config.yaml
encoder_arch: "resnet"
model: "image denoising autoencoder"
dataset: "photos of plants, animals and fungi (iNaturalist)"
train_examples: 155796
image_size: 48
crop_scale_min: 0.7
horizontal_flip: false
color_jitter: 0.2
bottleneck: "denoising"
downsampling_factor: 4
encoder_norm: "batchnorm"
encoder_activation: "gelu"
encoder_depths: [2, 3, 3]
encoder_kernel_size: 3
encoder_stem: "deep"
encoder_avg_pool_shortcut: false
encoder_widths: [48, 96, 192]
loss: "l1"
latent_channels: 32
decoder_norm: "groupnorm"
decoder_activation: "leaky_relu"
decoder_weight_standardization: false
decoder_widths: [48, 96, 144]
decoder_blocks_per_level: 2
decoder_block: "basic"
decoder_attention: false
decoder_upsampling: "nearest_conv"
init: "torch_default"
residual_init: "none"
optimizer: "muon"
muon_scale: "original"
lr: 0.0089
momentum: 0.95
nesterov: true
orthogonalizer: "newton_schulz_5"
adamw_lr_other_params: 0.00093
grad_clip: 5.0
steps: 11900
batch_size: 256
epochs: 19.6
lr_schedule: "wsd"
decay_fraction: 0.4
final_lr_fraction: 0.1
warmup_steps: 1190
weight_decay: 0.03
adamw_weight_decay_other_params: 0.01
Rows from block 1 of the decoder of a small image denoising autoencoder, named by matrix and row number. Rows with one number belong to one channel. Each number is 500 + 25 x the weight over its row's rms, rounded and kept within 0 to 999. All counts start at 0. Numbers have three digits each.
After each channel's rows are labels from the 100 images, of 14848, where the channel reaches its highest value: "top examples" is what is common among them. Only what is clearly more common there than usual is listed. The data: photos of plants, animals and fungi (iNaturalist).
# convs0: first 3x3 conv (decoder.mid.1.convs.0.weight, 144x144x3x3, each kernel summed), inputs 0-143
# convs1: second 3x3 conv (decoder.mid.1.convs.1.weight, 144x144x3x3, transposed, each kernel summed), outputs 0-143

convs0.84:466460487520491499507521480473486504488483472465506494515508483487468472508515500474489478502507499523480503495489488514475525478524518474527483518514518504477511495471518514514493525502507546477507501529415466488509500578507518493462503449498518495490491423482498551504490522534493485468521525486517475472481541575464525477512487476530509498480475484495528498509467525512529493475520431516524441518481496510503513547484497500499491
convs1.84:521497468499514504469504523531479524517471496490474534510502511513490527529504446506453504508496490513462519517513473508492529509514524505487541479516532476534499529494497489497519489496506513493526510488500506493482448504518518527508525490528514486486536523505573503533518522473524531512482507529475478484514509463533494459463493496474475537492507490476506478503481524500495484493455523497511581504439528514475491506564493542515407
top examples: class Aves

convs0.48:435509493468495486481463499531474469502533496495508511521480479495472497491478531483441503497481520490492506446507468488500506481502507520520498475519519520498480507516515545456487528501483521473477501496469537519457506508495481518513476534478478502496527494477454505523494478507526501530483498466478453520463471466551484515542468541530497507471480543512516512504526549506461504582526519503534449545532509531508509498510490511507522
convs1.48:491464506545461507464530493475473477481486506535505494434432536513489528535536502485494468518552495472491487513496507469503514470488507476497481508501489456534508515475487500518468546472468490522477484481486516519487524533495441486505547535509490490489489481527476492516471514502485525523494525504510508442515473476561513459466472504506489525482513497488512492529513489515500484443532449495490514489492492493451467487544508495503522
top examples: phylum Chordata; class Aves; order Passeriformes

convs0.25:451492494527507475481533527529454537464505472472486511474495499479482488519529478467521518514505501523508516501526480517466485494507527462450527516517494492502532501536512502434474487473475574492521525471452522457473525495530523475520512521500491503493487468484516521479460510514504508495512521524476497503489489473502510528552492472559527501479470492483496495517486473474465505485526510516467519492522501514512502462523428512478442
convs1.25:482519526536484512491484450492526479453505498506482535511505482480517526454529518541513488519504494517468531508492502504479528507472535486506477529495529493468514485518484459510472466500483534485548477486494520499475471508503507558535528476509485527478502503487499467460518442524455520458454499486484513491524507554473540503502494550494522501485497492526499445518543461498501494538539484497539491515531480435517480512525494486489495
top examples: class Insecta

convs0.41:533543464499555477524499502517514530513508456468511494530494523498537506546482509492470492520478531499519527522498495561474514479470465465518485510495484504502471527501440486504489465476507454470503493498545478474496513493499476498521477518467483500518500512545485530453503510517510466508516503532478489499478496521491478471511469492496468521503495494528509464485484525449502437527460508488455458470485503523495500447520501478568507
convs1.41:476477506488449519516510521460480493527529475530502462495519482530505509467475502462540531517527497483518519477491486504512539560499516525482524548536475520491533498478482530490524541521496487538535503507546527519522501474500468477524501484504486515538538481458487524495539548518516511490513472513496494546460520501513468525483498479534495530518519488468474541508491515485507488450523499546474519472516481508496532452499511503435503
top examples: class Aves; order Passeriformes

convs0.13:487489513546460495522495524513461440484505504534491504547517495541472482543474497469459529493539492495478534466492494503481520500466536490493514471508498523474520497545501472509521515453452559506520518480485505478479529464504467518530490516507494499489505488517530521568510478452543477482533524511510512508502467494492495493492506488532499473503502507500496537488523465470524458512504500460470482558485521475471514526557498485516512
convs1.13:510500510490503515522506514425502492512539472476494480491522531480509499524456547498553525509544514526502471445495544509476475491480491515503515475532488482499490528523514514497501491513500486515436498520466479486536509501482525462507473509506502510550481525501489488523494500504485498471499436479514465495520521525502533476447495473485508536527470487520445488500452502458505492504517530513490526463511497487548490475463530542487451
top examples: class Aves; order Passeriformes

convs0.142:519459487534516437478487510518481561489494475515516530470460494471542499473465520492492476451494478504550502480507536528521479505519510470476531519519442517507522497554510504498463527542527482503483507538467484465485482547507540461516530532477506524504487496507522513490497455496481486538464514469494467513516487500464529472497469454458487516488498530499518497500489467520536489485502487517493506507503500518476515471490454484535498
convs1.142:479533492486514521498493496510523490479500490498509503500539476544517465492524558465513512517476512529479497479527522508462538493506517524519474516530515491486485503469474471453486476502479526459522498451485495503479471421484486542508500469492456463477519518488463495457520509515517475537498457520504503524483524492512482502537501503514531494458480459501470506530483539474539524531509519501507554536529440530473505489499528525519505
top examples: phylum Arthropoda; class Insecta; order: Lepidoptera; order Hymenoptera

convs0.115:488475508519496532528548484499484540510521532497526473495531492515533494512524526548500530449512493509424497504470518491497488463544518535509518466469474507529519488506481494507535491499494464485490511486508475491446469526504461514517473495509487503456487501549511527498458429499499533491514481507511511507484497481536508474469526518470509472480489527482458490473464523512514540548536482477474478513485471517462523523466478492530508
convs1.115:559450510486497508516448513509516474492461499506515525504478507495478503483479508506496512544507534529498489519583471478526555517499533499534512496466481517517486515472468517522537515521498501498495508492495507501509533490534500446502559517511523545510510493450520495501512535494510468472478473483482513503491503482517503521536495527555536504519485484515522519518507465528521492519462515493470496508530471505511492427498509545442496
top examples: order Charadriiformes

convs0.36:509513503502518487508456502538513530521472506484478493515504522557499497554475512510492487492513522483473455490528464495484520488468514506478498485485472497495524525511479546490472510502495498505492462472465443511486518479491532453530505519493507487459534499456524515492477481489486519473483493462430505536440432471499510523481458521500547524484526515496481521538562483534519526507522510481506485474502521515541505502502531528507520
convs1.36:482517457537492507513503468467475507484469503511512489494455467484450484504562479516483494473506549493517492504506486504537502480507534488533487485519518514526512470509476489483501544457461505524470501480509471525472467555420481534510475496472485512444494513521556533537496496495530476523496494488511515506493521479485516472493489535498482485519506466466490493537515528550499462474543475512506539483465508518516523508498531506523480
top examples: class Aves; order Passeriformes

convs0.55:526481505494491493473503484490537488467483490493468521468462473540528520492515526501538498521464459497511561508484513478482519519454450449481525533537502474483524486494514516497493489515535544492504486493449441459493530474504489535473510471506515489535489483544505517496463498509438513514532499460507486426484525508510459518514514504510500477480524510522515467514518537493502511493531491490535485512508480519521508523496472519553506
convs1.55:460508479542491487466511501522532543490505521519483488450492501491529480501499504486499471500495502531476488527484537559506501499533483507512523519518512515528487541509502492537527513447534506486540515541543496521516512542501474512519464516535518504526498430554455488494522541529532534514487463524549510482535508482508482468499506475468502497535479453502489497475505505478490507524499439513493492523532534534458472502486504510487520
top examples: order Passeriformes

convs0.7:526429536542483503485500520541493473471512482481446489554518541527507484493509488512503551502502496494516541478516503500456496510493535452475485487487506506530530481533517512508484523463512516537506499513482494445511513481501505499494533518529477516480499459490546480485441470471518495483520525487506485510523514492462491524528493488581475486507491525492499498519502441520475516464527508515506493516501520483525544480557479491507492
convs1.7:511558502447508531518528484484476509494483495510518498501511519494543526487479546544469507528445485483509535535523502531524494475513519525500498485499517511493499476511501512485480479490541498488469486482459502482492484491515486470517486509478487510528490520461523508512478486466509436453458510432503511506517462595521488454488513488523510521523518501505457489475480524489539502481487518478516506496509476526521509499537507464500440
top examples: order Passeriformes

convs0.24:491535468506453526480496491529475520496446507445506495435514510487493491508496469454540471534490480513489506476518528530486489482467484544527514502550492514529486529519529456461489524459503561510473509469483468475487528446502508472515486483480516499475515513474522529487517542495485475458465518532492488490508465494513544514531524517506529497490487469500506489490501517555505501459514524502542471536513492498508470509510529511490482
convs1.24:518521523447546465500517502482499496487497514531512497543472523489462465513485515518468507495430511500530531508516504514471496527474523523516459499545495510511488455493501526499462460517488502508511483526448516514532496537492513512538498527465527471520499514501497488485471481468534463454470498516486493500532520495497531494486511558526510493469500524523522524517485482571482470493488516486515486499450527495501551490485465439489488
top examples: order Passeriformes

convs0.69:502513495445515473517482489463545515501524498500513501506492512490475515492504498509513517510505509511488540398502490499500475452498524467484460488481476499474472485503499493502497486510513458534493489496490481528511496506515515510492517482432496476466534529445501530523524460485460467488517454506501496491471481489505450485480437499460500505435489513545522509509504503499462508532494504505493494492507444452471531458509520499490522
convs1.69:507497487540497513500504483482499490517459457519494538502486487478499481448467500498442526506480527522499470521479493526475479526540480539540532494502508481543522493459555510506540506481481513531494504500523516498507500523531533492497513496479520477502512501529534531493484467504479483511489520491482478540508487490459458537525496488517473531517480500463539465533519519525487471481441515501521542487426540505486478548475521528466502
top examples: class Aves

convs0.43:485516462505495493504522487563498528490497522463507475480474511506476537524536490473535461540518524487495507505505497509495479546460566504520508492560490501499486508504450472445509489479507553506498520473521477472495474462526502498515464475480495481473492527493487536504528529487498498516518483513448501490529485521490510528493477494477492455503490455484497527573509511442518494489472470500511492463491503516487452496495470480479455
convs1.43:483514512504505534490494552530517475479487508512498488501510502503503491459455494519476493471512519464522500440511486518466452494532550498522534487467509498527479516495523471469544560496491513450481501469448446499481489515528498467473479486477508509499516499478431555501514482493504472493512526497487492529488493506493455483531520488511526500501524534489483531505499496518453489513510535510515522528524500571508465451521478500517519
top examples: phylum Arthropoda; class Insecta

convs0.54:480544448501486516495498469453496501456528508429524510512485481509514505494498508482511488563509541540538532487501481493496510435507470448480508529510500445480483464497479487469486522454479473506488469461461511475504508456511484487532509511499502475509512522478489494512515530499435472501508521495504517473501450483511468488515494516551505537492503500556521485526495515520506528491492506516533548478516492513520486496508505543492514
convs1.54:559501510517519510523508516426469544526490512550498507498465527523491492494458483494516552471498484489468429502525527506495523507508490494519490511505494514521502544462490534499524492480524500503523508497510493502495507483503523489455485503527502522534490478547471516466472448487528492505487488541535494496472511494513479522504548482480573513456475490513513505483498520525482496509507465500446506530479464524514520468466449514505474
top examples: class Aves; phylum Chordata; order Passeriformes

convs0.97:487512467505531516513482444494459503486499522474499523502495491531522501496528479478492523528472521555468503481498512500505531495500496561484505528472466546526529500485491508527463472484505461455547452480484451499466476499464515489510546577513526455483497474509510473535493533499509480520476503503525540501466511491491497485504490502498487500498460476556486513501475532517523475452504529522504529529507494490527500548467531498488506
convs1.97:478529470507472522487493500513499482498500508501538472470470495537518517486501495479502505432438521468499504490508492529504457524515514477491492486543499518483497451566543497484519524459485466489481507468503536490520501498487467473431498502490513487486525485497510552507497484445487489493506482486493507518484477467473451463495460472544434501525517524505507492504499483481503512463515465473516472473484487520529543520476498501548513
top examples: order Lepidoptera

convs0.44:533528489504494490523478464537517517499497498466511519543488485567500496481481454495474497489486503519493450510502508479495555475467483512467465516498503491479514506517489515487503456482484476467521490505486511552510477484495536431495512523528478491503531491496520504439497515507459522525547514513460551487478451502465477513506491493488495511469502486536518492490507454548548504539496519444531487480531519492503493483467502523524530
convs1.44:510470511467498518468500504538509509459534514527526508536506490480496509450522501486563497475548471521522534547457505508464482520533511481467512497481500492524499541500527456460529540488504525482495501522456546465536476516507459463513509443473513530480518507487510510497491458519510493454530521468500458491477552530491504506498504501514502523475475504511519512523478504476488478509456465514496499496500543452497494484492498516455484
top examples: order Passeriformes

convs0.91:516517496477511529506515444466528487465506502520503499483494481516466502460499498503526504497490493506504522466511516509496493470485488558502493499490525518508488493443505492511484495559508512467512480521492500466499489471494525523510534516553450453513524495451532439489477520511488472512503550517527534530508488482499448551520539483492547499538482448508522504482493509503530512448536547511452464489519513494482490507525526477508474
convs1.91:498502484517509454478474519534498477552478499512465458495450529487509484535459521510431471500501508494469468516480478489513524496489490478507513477490486472515535486516485477448458505449474539524486500531515528491496504497533478469508512514502508515504532498458488506501525484510488481516512501531508478431501476461523511502500513501562503507482491528496560549494503460480491519486446485504504495518518495441493492488491499440526478
top examples: phylum Chordata; class Aves; order Accipitriformes

convs0.52:519482492507541497515501527515553499464463430518461508512519497487490517502563522442462496505508505516512523500503491505489508507528490495475476527506504487495483508528474525471540496489462517504516518519460471470518495530499504521524476434498512495501496445473504547492481533482517490515536493493489483470503526514451503511525501444499506490471509494498526491441494542522490510490500414506517443507501498515496526539519502508481480
convs1.52:483505499505467459539479492483525483522540505479525492477544496491522511481502546503525513483514512542561498510476508512503497508507537491492475545494471527474516485534515490492558485497475489522494474461513495498521514461446516489479484464473509508492490487536426501498497479517478482510550476515526497543485503497517499527574506492493536482514474482504460546508476467540513493494498510512527503519509494493485472479495497456511578
top examples: class Aves

convs0.58:501485487496525493510478508511519501504491443519465517512524473491449506512469505451512503477530497515518524510490507553466490480517524484480454490536498486518511492513506526499563509506498491482505532522487461484532466555505540538529486448488509504531479449436505531513505505473494485518524477491535497496495523507482498482528480500465515528481513472525486495433470539493515486492503436492513477510490493503482523539511530513510433
convs1.58:465518500556479507493497536517516456496488487512500498460498502559503494509482513506531505505486487495465475538523487459560510491467492522546500486520523494501498491468478449498461549491517485534524499546515543484460487507532460475484489535491518481506473522497485451491466495474500494493464520513466521530491476527456474509492501535513508516540465494495475456508511520474429479495508535466517480524513519495501491513513461507462524
top examples: phylum Chordata; class Aves; order Charadriiformes

convs0.5:489469519536454501485500510550462502498547454515446477501550499518510483547480467507525534497507522504547485515500506450487478525496503462494531500482490482564538478493513487430508492482515480525511511474461522473523473492512489527473526446541529511468487510519475491490473484471491491477526513518543517496502481506451508526504518477538480478487531551502459501531506474471487498493510477535501505487513493492522528481519512514517494
convs1.5:477502531501503498446468504487485512525519511468511451516454508489499512514498530520479463517499560524513504519499501530503555490496498499518506494502524521521503494521473538546487518501475438469487493477543498511486519515495546522494512508518524471489460481476515473508509506505550494551531475522494488498509507491496489465485502491512514511456519498502515580486471530518568478530508553469524504545503516518527484488518450538513520
top examples: order Charadriiformes

convs0.68:523553506496518545515497502516465501506489524468515496487494481492502521472480462523471484524535478514490536487535476489475523526442500478519502521528483552502518518500475481519475520470521545483492516468530499490538478477478481475502455516504522480501488511528501469522479495507485460518480538472486479476500478497540492472483500499578489461490491471461498500525488486499521508464489521514543540550491489521480430517476447531502508
convs1.68:510490498471512502550524499502518479448492487494504498451495539457523515479501487446495506448490538474504454473503493518486496514549514521463513547512493480506501476490506493499538463498495501511497482508520491511531528461539505511556503481531493546517477475512475481446478465496464494501496452536479512485481499524533493470539484457520496507481508500484511517526519534525465480477504463505472493575513499487536551491522492481504506
top examples: class Aves; order Passeriformes

convs0.16:532501479539498477527520557506523485500510474449487528550481544485507477514494483483506503532476482517520493510501513483526470486513499490485494494523485517565513488498532587551550483479493490501506506492475512478500454525523481533493506514484447542486523460484545465462483450476493538526497478524519501466507518507492487494496495498527513500465476542519521540501514498506520480498524486530469494538480484483499466473502528508534478
convs1.16:496546435477488507490543503520484498472478513495492490495543510493502506512470488490513477521474503515486514508474528511523469531537506509481475474521472538531504518551531514511533493487526511480458488534482534485490513479494507520470477446496507526552514476513495486488563452545508498522480533491502508465476490499552465497508492484495489529545532507482476485474527504466534492511461504535535487500494509503505430544494478466520540
top examples: order Passeriformes

convs0.11:533514514523534563504466503508495467481558520493506519538464504495485499522466499501440494495506514514510527487534518523515496513517535489503498440514498513487478485500491517496492509455487508516494530500488506498503479508476498488503485502501518510498494502377483514517549494494482464487549484524510547516515483520458471524518467491539483481485469491504511542491528523514487492499530487576491513541485474491504484485512531515469489
convs1.11:494468504505535473484478510501475503521504489450497492504494518488469471503518513525508465498482523447477492530480577520514516484535493482501499530516547520515479484539500537481507534519478491491461438525543519513521501528507500445506509507488529502485498530496555496485533462503508491472519496506462482506532489456501537505467455498480467517477510502504497528469465463497498529487488549512470475460532536528520486456521496516534523
top examples: phylum Chordata; class Aves; order Passeriformes

convs0.18:511488525471503527503498460508507513460461517542505498545466491490489453478477509456518492489490505501489526522517490471517517527468586499491550477522527487529521482482490457523474506548519529539505501492477525504496479444511495491500481478480490507461436542484478491531541535498502490496518490466491530463462512508522511496467462522515480451495519518466493491501514513493495494543492488476432476519500504491472503520499487472520508
convs1.18:488516484478482511485505540524535495509531486436475488478476513500503469492487484555512504532472505474512523480479468495501518505530511502450464478497498519488531493516496503486510530542469489517535483483468535549510527498484490462490533538478496472494515488440491498474515535507480503481510525512483479499515526531484556535474430458442484508485517497533474487538508493532497480482522463502571477478502505505467487502534491485512493
top examples: order Lepidoptera

convs0.22:471529476468469503520523479595501532515510457478546516501506456508474552558490482496497499508522524509475518508498500499501516470449503510484512529531474533553497516501492468461540488439497491499514528499508463476502474498472451477481470498535495487488475523481519487487495494493497505512527538502515498535527488485496520485493535480478493493474510489505476526475484482472509478463482493478531539525496498482518467483488550500467451
convs1.22:514495522505514557527499486503488481481539494520507490475499492526493470489518484475509491451518565496521531474494474484510500524520486498468536471498567525511476484541498508531522569509487437516464497504527491513510505470489493488531506487489510489453487490512521463505461502476500519507534462512489483526511527494509477486508453493503468491513514539498526495527492480498503513495539540502542438471505527504535535514498542570522492
top examples: order Passeriformes

convs0.46:530524482479517510514478496489509495472495483512501507496433474498490489480492436468464495466486470462492502421507471478504512502470501499493474509502514531472481493519514539542500535533507512506507538531487486504507491523508524496500521519466497481505531523470492514497535531516486503485482505498500494492486485529496473517497444492496489509409484514519505450507527483505467519497443508502482491464507433438484501454467525496468503
convs1.46:507518527496464511469499505468523512489518491487523492437486515511475467445509533516529509520496487545516491523417529520490495471510510507495488529505492490494510502504464522458525475509509499522473415492505505520504481494501477471522515481439514492507463508477501485505541505517506513516497513519508535503484455472479472499487439472511479507506503506488503492521485509544542480477477504483447488458481577521484495465510503495470487
top examples: class Aves; order Passeriformes

convs0.109:530494497548497566537488493490517485460527519514493487524436493527471455463489501438460481492502524515520551497546527539519493512472502466518500502521537495471505480468478499479461506512513514512502495503446538478470507459508502452530488501541545500530504526459515498505525518502496513511557491503486523514498527494490514514471479465552496457492471473465510493503526481510506490474507450517506491497511507490523482500510497512477470
convs1.109:533511492503497492531472459485495469479497506480501553471472511508528513523479475503517469490498525512461540545580493475464523529484463521516505569505511467445512478476529500483513480512476521526479495510477479512521521502497487505493525484477485498505504488478474464514504572532488463485477492478535521527481511447510468494510479535537494509571475478495528499534523475485475485491488495501527494498495487503531502479489496521544527
top examples: order Passeriformes