{"image_size": 48, "crop_scale_min": 0.7, "horizontal_flip": false, "color_jitter": 0.2, "encoder_norm": "batchnorm", "encoder_activation": "gelu", "decoder_norm": "groupnorm", "decoder_block": "basic", "init": "torch_default", "muon_scale": "original", "momentum": 0.95, "nesterov": true, "final_lr_fraction": 0.1, "weight_decay": 0.03}
Rows from block 7 of the encoder of a small image denoising autoencoder, named by matrix and row number. Rows with one number belong to one channel. Each number is 128 + 24 x the weight over its row's rms, rounded and kept within 0 to 255. All counts start at 0. Numbers have three digits each.
After each channel's rows are labels from the 100 images, of 14848, where the channel reaches its highest value: "place" is the part of the image that holds the peak. Only what is clearly more common there than usual is listed. The data: photos of plants, animals and fungi (iNaturalist). In brackets: how many of the 100.
# convs0: first 3x3 conv (encoder.blocks.7.convs.0.weight, 192x192x3x3, each kernel summed), inputs 96-191
# convs1: second 3x3 conv (encoder.blocks.7.convs.1.weight, 192x192x3x3, transposed, each kernel summed), outputs 96-191

convs0.74:145103106130136138132165107142124174092128171138147122109112148132112120112132153136140138095145128151132140161131140162170131173136083137123178122123118188146107105099118156190149142160131146130080126127133116105152109171106153118110157126159103115121105149091118143089128126140139136131
convs1.74:159103116144167149189176160129080147129123125174127141140132090156165162155139104153110121135152123133166137155136122142133105103099175160123110161150144123125165144134118163128111120121118113156120165143098148134104164129145126171136125137079103153121140135095127159175161139120133099094
place: centre (31)

convs0.100:080115123137130131144143142106127131131121121126140142105130144157115159145129135100130144118115109111111110143125136128122126122109115112122100124102104147121127105158124004114134143121106158036119103117125077127132128167106130136126147146130120124115069095104092132117107138137163133120
convs1.100:088122108070121130075127127125115154113142116141117108108156103153141112125115126136100098106137093126192077120113114130141098108121133117123145101119086137113123123143110061064118117161124099124111127126116113123127136111107107159098128126110131119086112156126152102128121139111101139122
place: top left (29)

convs0.184:102137149120108138153107143120116145128144114120110109098135114165130129111108137133133132158117132138113161114100160122126107140160124139126133106026127122125104129105175085114127102146120115027129119124136106137165137124156126105153128116141123131125077141149119140133140131117130156115
convs1.184:100116073110137116095154123142129142154135153164135151118104085150133118131120142115091118119157106115167088111134100149108117134124131123161125115104027135112115108138099083114139134157092126109139146099124101139135135102127138126142154096100151118088099122120140113135119128104096098104
place: top right (37); top left (28)

convs0.92:113119107141120098116113129132113095110119102169106144160126157102135152122073117128125103119162125137100110117151123116138096104126123161119139117101099113145149159142145099179101135103136121134182128147167121079190178110136165146154121151120116189141137155127138067107149135157177131151
convs1.92:155172137136090119164121142141100131155161160126143147155170171101145119107109135101165165101121144131152145107127150144174163140102163084124151124118157101096125126135125182082134136121112143120113137076143132122160133136084096118128150106163142185136120139137119143122072121099126143111
place: bottom left (41); bottom centre (28)

convs0.11:125128161128118123121129133119126122116113111076127095133114163112104141122147159151129133104160144141135126105183135155102142115142130153143134108122123115105144073083142088149065107102145120103125133129105152110122109128154142128145202151179112123127140177110107134115128109094119128142
convs1.11:182066152116132141142139130116134175132131123139148185125113142134143144145101101127133111129109124122187121122081129111140148113130152103152134143143162156108068143151110117125137120120115132167145098144129123141126111139082136146130119093085174135157139130139152113147148138128130094101
place: top right (38); top left (29)

convs0.164:117111114132128132125105133135120127168155073118127129126165143129127108103107115115214120182139134116081054152135169121118110151136158162104143092122137137111120124130130102099164106174139115090146095152139134113112114116170133150139132065115097147099167119123123085151158132104107121152
convs1.164:118108106115115120110135109120162162089126158202141153112118131142141122142115140095117106119184112135157098108187135124156088093129133109126144121160084148079107126146137110101087107150102134080139139100124125156133142130122107130119134112109126110157086136133157100076101130130125134129
place: bottom left (29)

convs0.117:111155130148130150118137106081116100143111103118120133112097109110143133132124134180127169142122152098110106111174125129122104181138142125106122130100066102100129117129145108128126122146102107103093110114129133109117149138113190058148146139139116100135147128108098108122103166176133108126
convs1.117:167063138139122110105106112104095140114134136181104140162142127130108110137169155113129130146143109120128123100104101110150127085142182114142124139154155129109094123104115142145158117176086133131128099113108136129146116107097144129108116085089135177133101126112117115112149163088147118089
place: centre (34)

convs0.122:110154125140136143101146125165145069147159154124118128122174126099120152137125136107129128096099124178115167131184159126138143128120145163144125137141162144116142106104153135125158117156092134145148147119163120118145084125147127112127112141108185104159131187112146105112112154119118130133
convs1.122:115114131103098146139139130124136123126115125106128123135108161165140103135135132120137120194116120086098138149119123127109150121110117122122106127099112167130118118117084130131115126115116135102147123127108165114145134149126116108192130104137149148109151113113117118152147140139092181137
place: top left (37)

convs0.58:145164075151114149145131141093131114121094122107114113137122108107109126104152117115027117163119123150193181131126089142102073119075116144112146133091109125155145102096186113106129108088136110154130120129115121118119136137114124147110119153127095137108117156137130156142123120113127098137
convs1.58:130116131142130129148121129177143138157138140115121109123124119126153120099138123156075120133117166166178141150110091133104092120120105108132098101100243113152193116148092129155140128130114095170114166124133137127111148110104093101104115155115155135100212120158116164107110142132098125115
place: top left (56)

convs0.27:159098123128139130137115163131106074165125130095117141109129142128158134156115116163118123149140120105137137121138125133159105105102121130154100136124124138085120141141241115100070136117118098153131124131130163162169129103105135127136120096121147130081137164128133151146180131133099139105
convs1.27:129116114132111117121101115142092109145132120101150177129115145105101126126103111105112116176121115174177132146110119135128124159139107135136124152172121197137092095131131134147145140146114138114125175110142140107127113142192116142145123097148119119157146086189138119113095105133141137145
place: bottom right (35)

convs0.181:122122156140136113122111086155121126109132122108121106114099139138155174161125191132105105158124082100154112140092144189106103157144158107130134126122112095127095104079081139152089154132120118126120124134091137165104134152131138126146154114124146131132114160145102142149118141123137165121
convs1.181:130137097150161135125165142118149069117083205116108153120106112147139060163185110155150129145065121143083131134112107098129150118128124123139082145103140070118130156112158130123172082116114136138125118123174144132135116120135124127122128134130114114148124116122118153134113122151130087134
place: middle left (47); bottom left (33)

convs0.94:109161150168119145166120130143137121118149157107087134104116115129137124136117148105150127106119132148132120144087111137140157129158165116125146100011102124113139163091110136115111145111138126110136091138115136112156118096133110101138130109145124118125148142160128138154150114141116130086
convs1.94:096139109156106124142143147138170143076123168162140144128116153115120118123131145127147149138087125135120147124084127097118163126118148096137092145106112122156085100103124125138136140129112145164151162097131166145112112093083112123113136164083148159100157132155138134105144132106126163081
place: middle left (46); top left (27)

convs0.70:160114144144116133137131126128106145164136115126098155131122119123124136111102083116219113126126131120131078144127091128155108128110120132150104110114141137140133127166030133115099130122164102143143091120137150145138153136133128109131144120126082095108169133115142129137177086108087149148
convs1.70:122130126140134119106132135136148099125134117235162094130131140135116132133133127138147132108148114142039117137167126109123159124117084136120139142135126125156146129200076134130110134122127146118140224103123134117144139121107147190141129157138162111143084113119131194100127112136118127156
place: bottom left (30)

convs0.41:176168157118145146143128104085139135076168145128134097107120111124142126137061117095123106124103116106149123125153090136111143141152103134103148142116111056112107148124115075128122115073122111149149120129157113151125161098080104139093111147185118131113104138119123137117144137109119130148
convs1.41:110140137143146109124136135116131154191127132123126122156153130146103120128149175128134119151136128137105127133112172108133139161121163123146119137136174140112203143137165164135144136143132153098129066149126146135116142150117111155133152092119105119142119093100089138114107138160128168159
place: bottom right (29)

convs0.87:158131147144100134146120114082160129152140112113100152130125090119116153107108101104166097135118144107144096179160099124126115159128146143127118104107126145114120135160177113130115157126101101112135101139131117114116120083105127150132126121109135115110167101166114070132199108140093108103
convs1.87:159129156172126109159181149118097111128106106109141158152135148121140108105153141084145177145100142154144129143128146140113170131149103092135114138184138124129120119123091120177146158082141186132130167125144150104151107140128123138127149127170138133145148091162118124148128141120123148159
place: top right (63)

convs0.191:144132129118130137142135125156141106154145124156127115130121117159142076149106122119117109132120149123115120134165128093091147109138137064135131119127131143125133111137113135147127121158164118128124137144168129146151119133131127115181106127116154118117118198128113165156136205112147112187
convs1.191:131125133131105151128166146097126113118137111096140140096116150087141132091146101083120093159123133122134143138117112133152129125128135121116116137136141170098136099038127166129202162110131117125145107152180159096160214133123115130162125113127163131122139168129085111126119120123127112109
place: top left (32)

convs0.91:129105118113128119148088117096087069080116156118188113121121155151155127134144107163153146136122114106149124164130099144106109147132180124105085152106128153112114124175092099111110127091111098148121116136138094095126121090069139119138135121106116105099146091065133145165103152132141082099
convs1.91:126109142095121121122140111159134105143151119155120129125110151115082140112118127138120119130150144108182138061157173112113115110172143160150114118151154123167088138139154123137110117144144118110121170147091106127115141114133086176111105122151114108121090145056144101120151126102119141128
place: middle left (44); bottom left (32)

convs0.19:124125108106139137157119171088126100101100136112108109125120147152133163120136135140156170181114082146202130155124103111137060115141144138146156138128093123128132116159118121119102127127147117103174116121128123094152108130170115125142140114139196119143109113088128117118143163131114126130
convs1.19:137125128105108140093127130198164160131126137139145102144123164136145109100150115110105130150151103128147150171176142148108111142140122118151111130126130147141121076177144127153151114133122139141132149098146126160128150141102128142126151116092135129156107153114123110110110111129114142112
place: bottom left (31)

convs0.25:140137151125122155133150103114075209151134110088133121131135131127180133136120148137103114121158147140119139126120122081146146126136135088125139162119134112136126124163127102112093103127154106166129165134161123120228184135128157150168115131110075103129118164122106123121132124156138121115
convs1.25:121113126129118131131106134119108112096139104132132195109116151093145117130093139101131136146088107140142130105112128120123114168124112119119126110121097190117123111064127165124164136141119081118128077147185142115131130129129133137136115126116104115120150131135109121138150133098134135107
place: top left (32)

convs0.162:146122157110135139176100140157142129180127085067162100091113153116149129140137123138093096112116164138121165149182092149114184136096119116085111084113117128172108169125101123106126144154171120119117109131110135108146135143129091149141111135136108149094129149101125147146112093155134145160
convs1.162:125128116129102162127127174158112140116160140135150133132123140113114090127143127123138109105107159134198114130101126094105114144185151130112139120159120095113138094187134130131112139146119125119132136158091146151139110121135128174124148139122122114140146115116103111132114119068147121105
place: top left (38)

convs0.10:113148076105132163136133127144147112104160092100135129141111119140137073136133121095093125128111128142157144118138118101102124118150147126115142142198137136078081127111177142086133125095147139116116106106146040125131103116081092096171133140118128112141113108152113103116106139145123107086
convs1.10:082100102128143133108080120101130110169123157136132149126136116136118115159140141153126108125116093156143135107132108140065078111098101111160067125106145122106127099120108098142082147134104108112109117104119145140121132145134115137109134130115131127115119112139145129136122085128110127165
place: middle left (38); top left (31)

convs0.77:141121156137171073122144154147144141140118110116113140105122117120144137123124134134127123148135135129162131126143122140134126093125120147134127110088158100106128106138171130137137108150097118132126180122101155152107162144134123051136127118105126123120115136126147151138076111109123142139
convs1.77:129137151105122072118136063177134128167111131134125092113141121131129120120178149139146127119148112121156106140101102156131125173145147161185121157132098169136147109118137145111138131147145134154123098122114100097128134148139136181130116150125116166140135121139110137132149126175117142115
place: centre (27)

convs0.45:140056133138154122113122114141151119124131105150127112152100131135107119113045098137143109132106131128146121134177135108131118131125126116121117108142138120134124192091137143124128126136170134136107128129141119179116058134106150115151146134096090068131134101124146163138102110103125127104
convs1.45:107072123135118127120144156126121123103135111114115131116133137111104116117118224119120120132184120140107139116079120128140115084132134129126098116114096119129134131116105129125068143152047138116143169137114129166092200119152117122128121164127125139110115138133127144140133161083136108133
place: centre (27)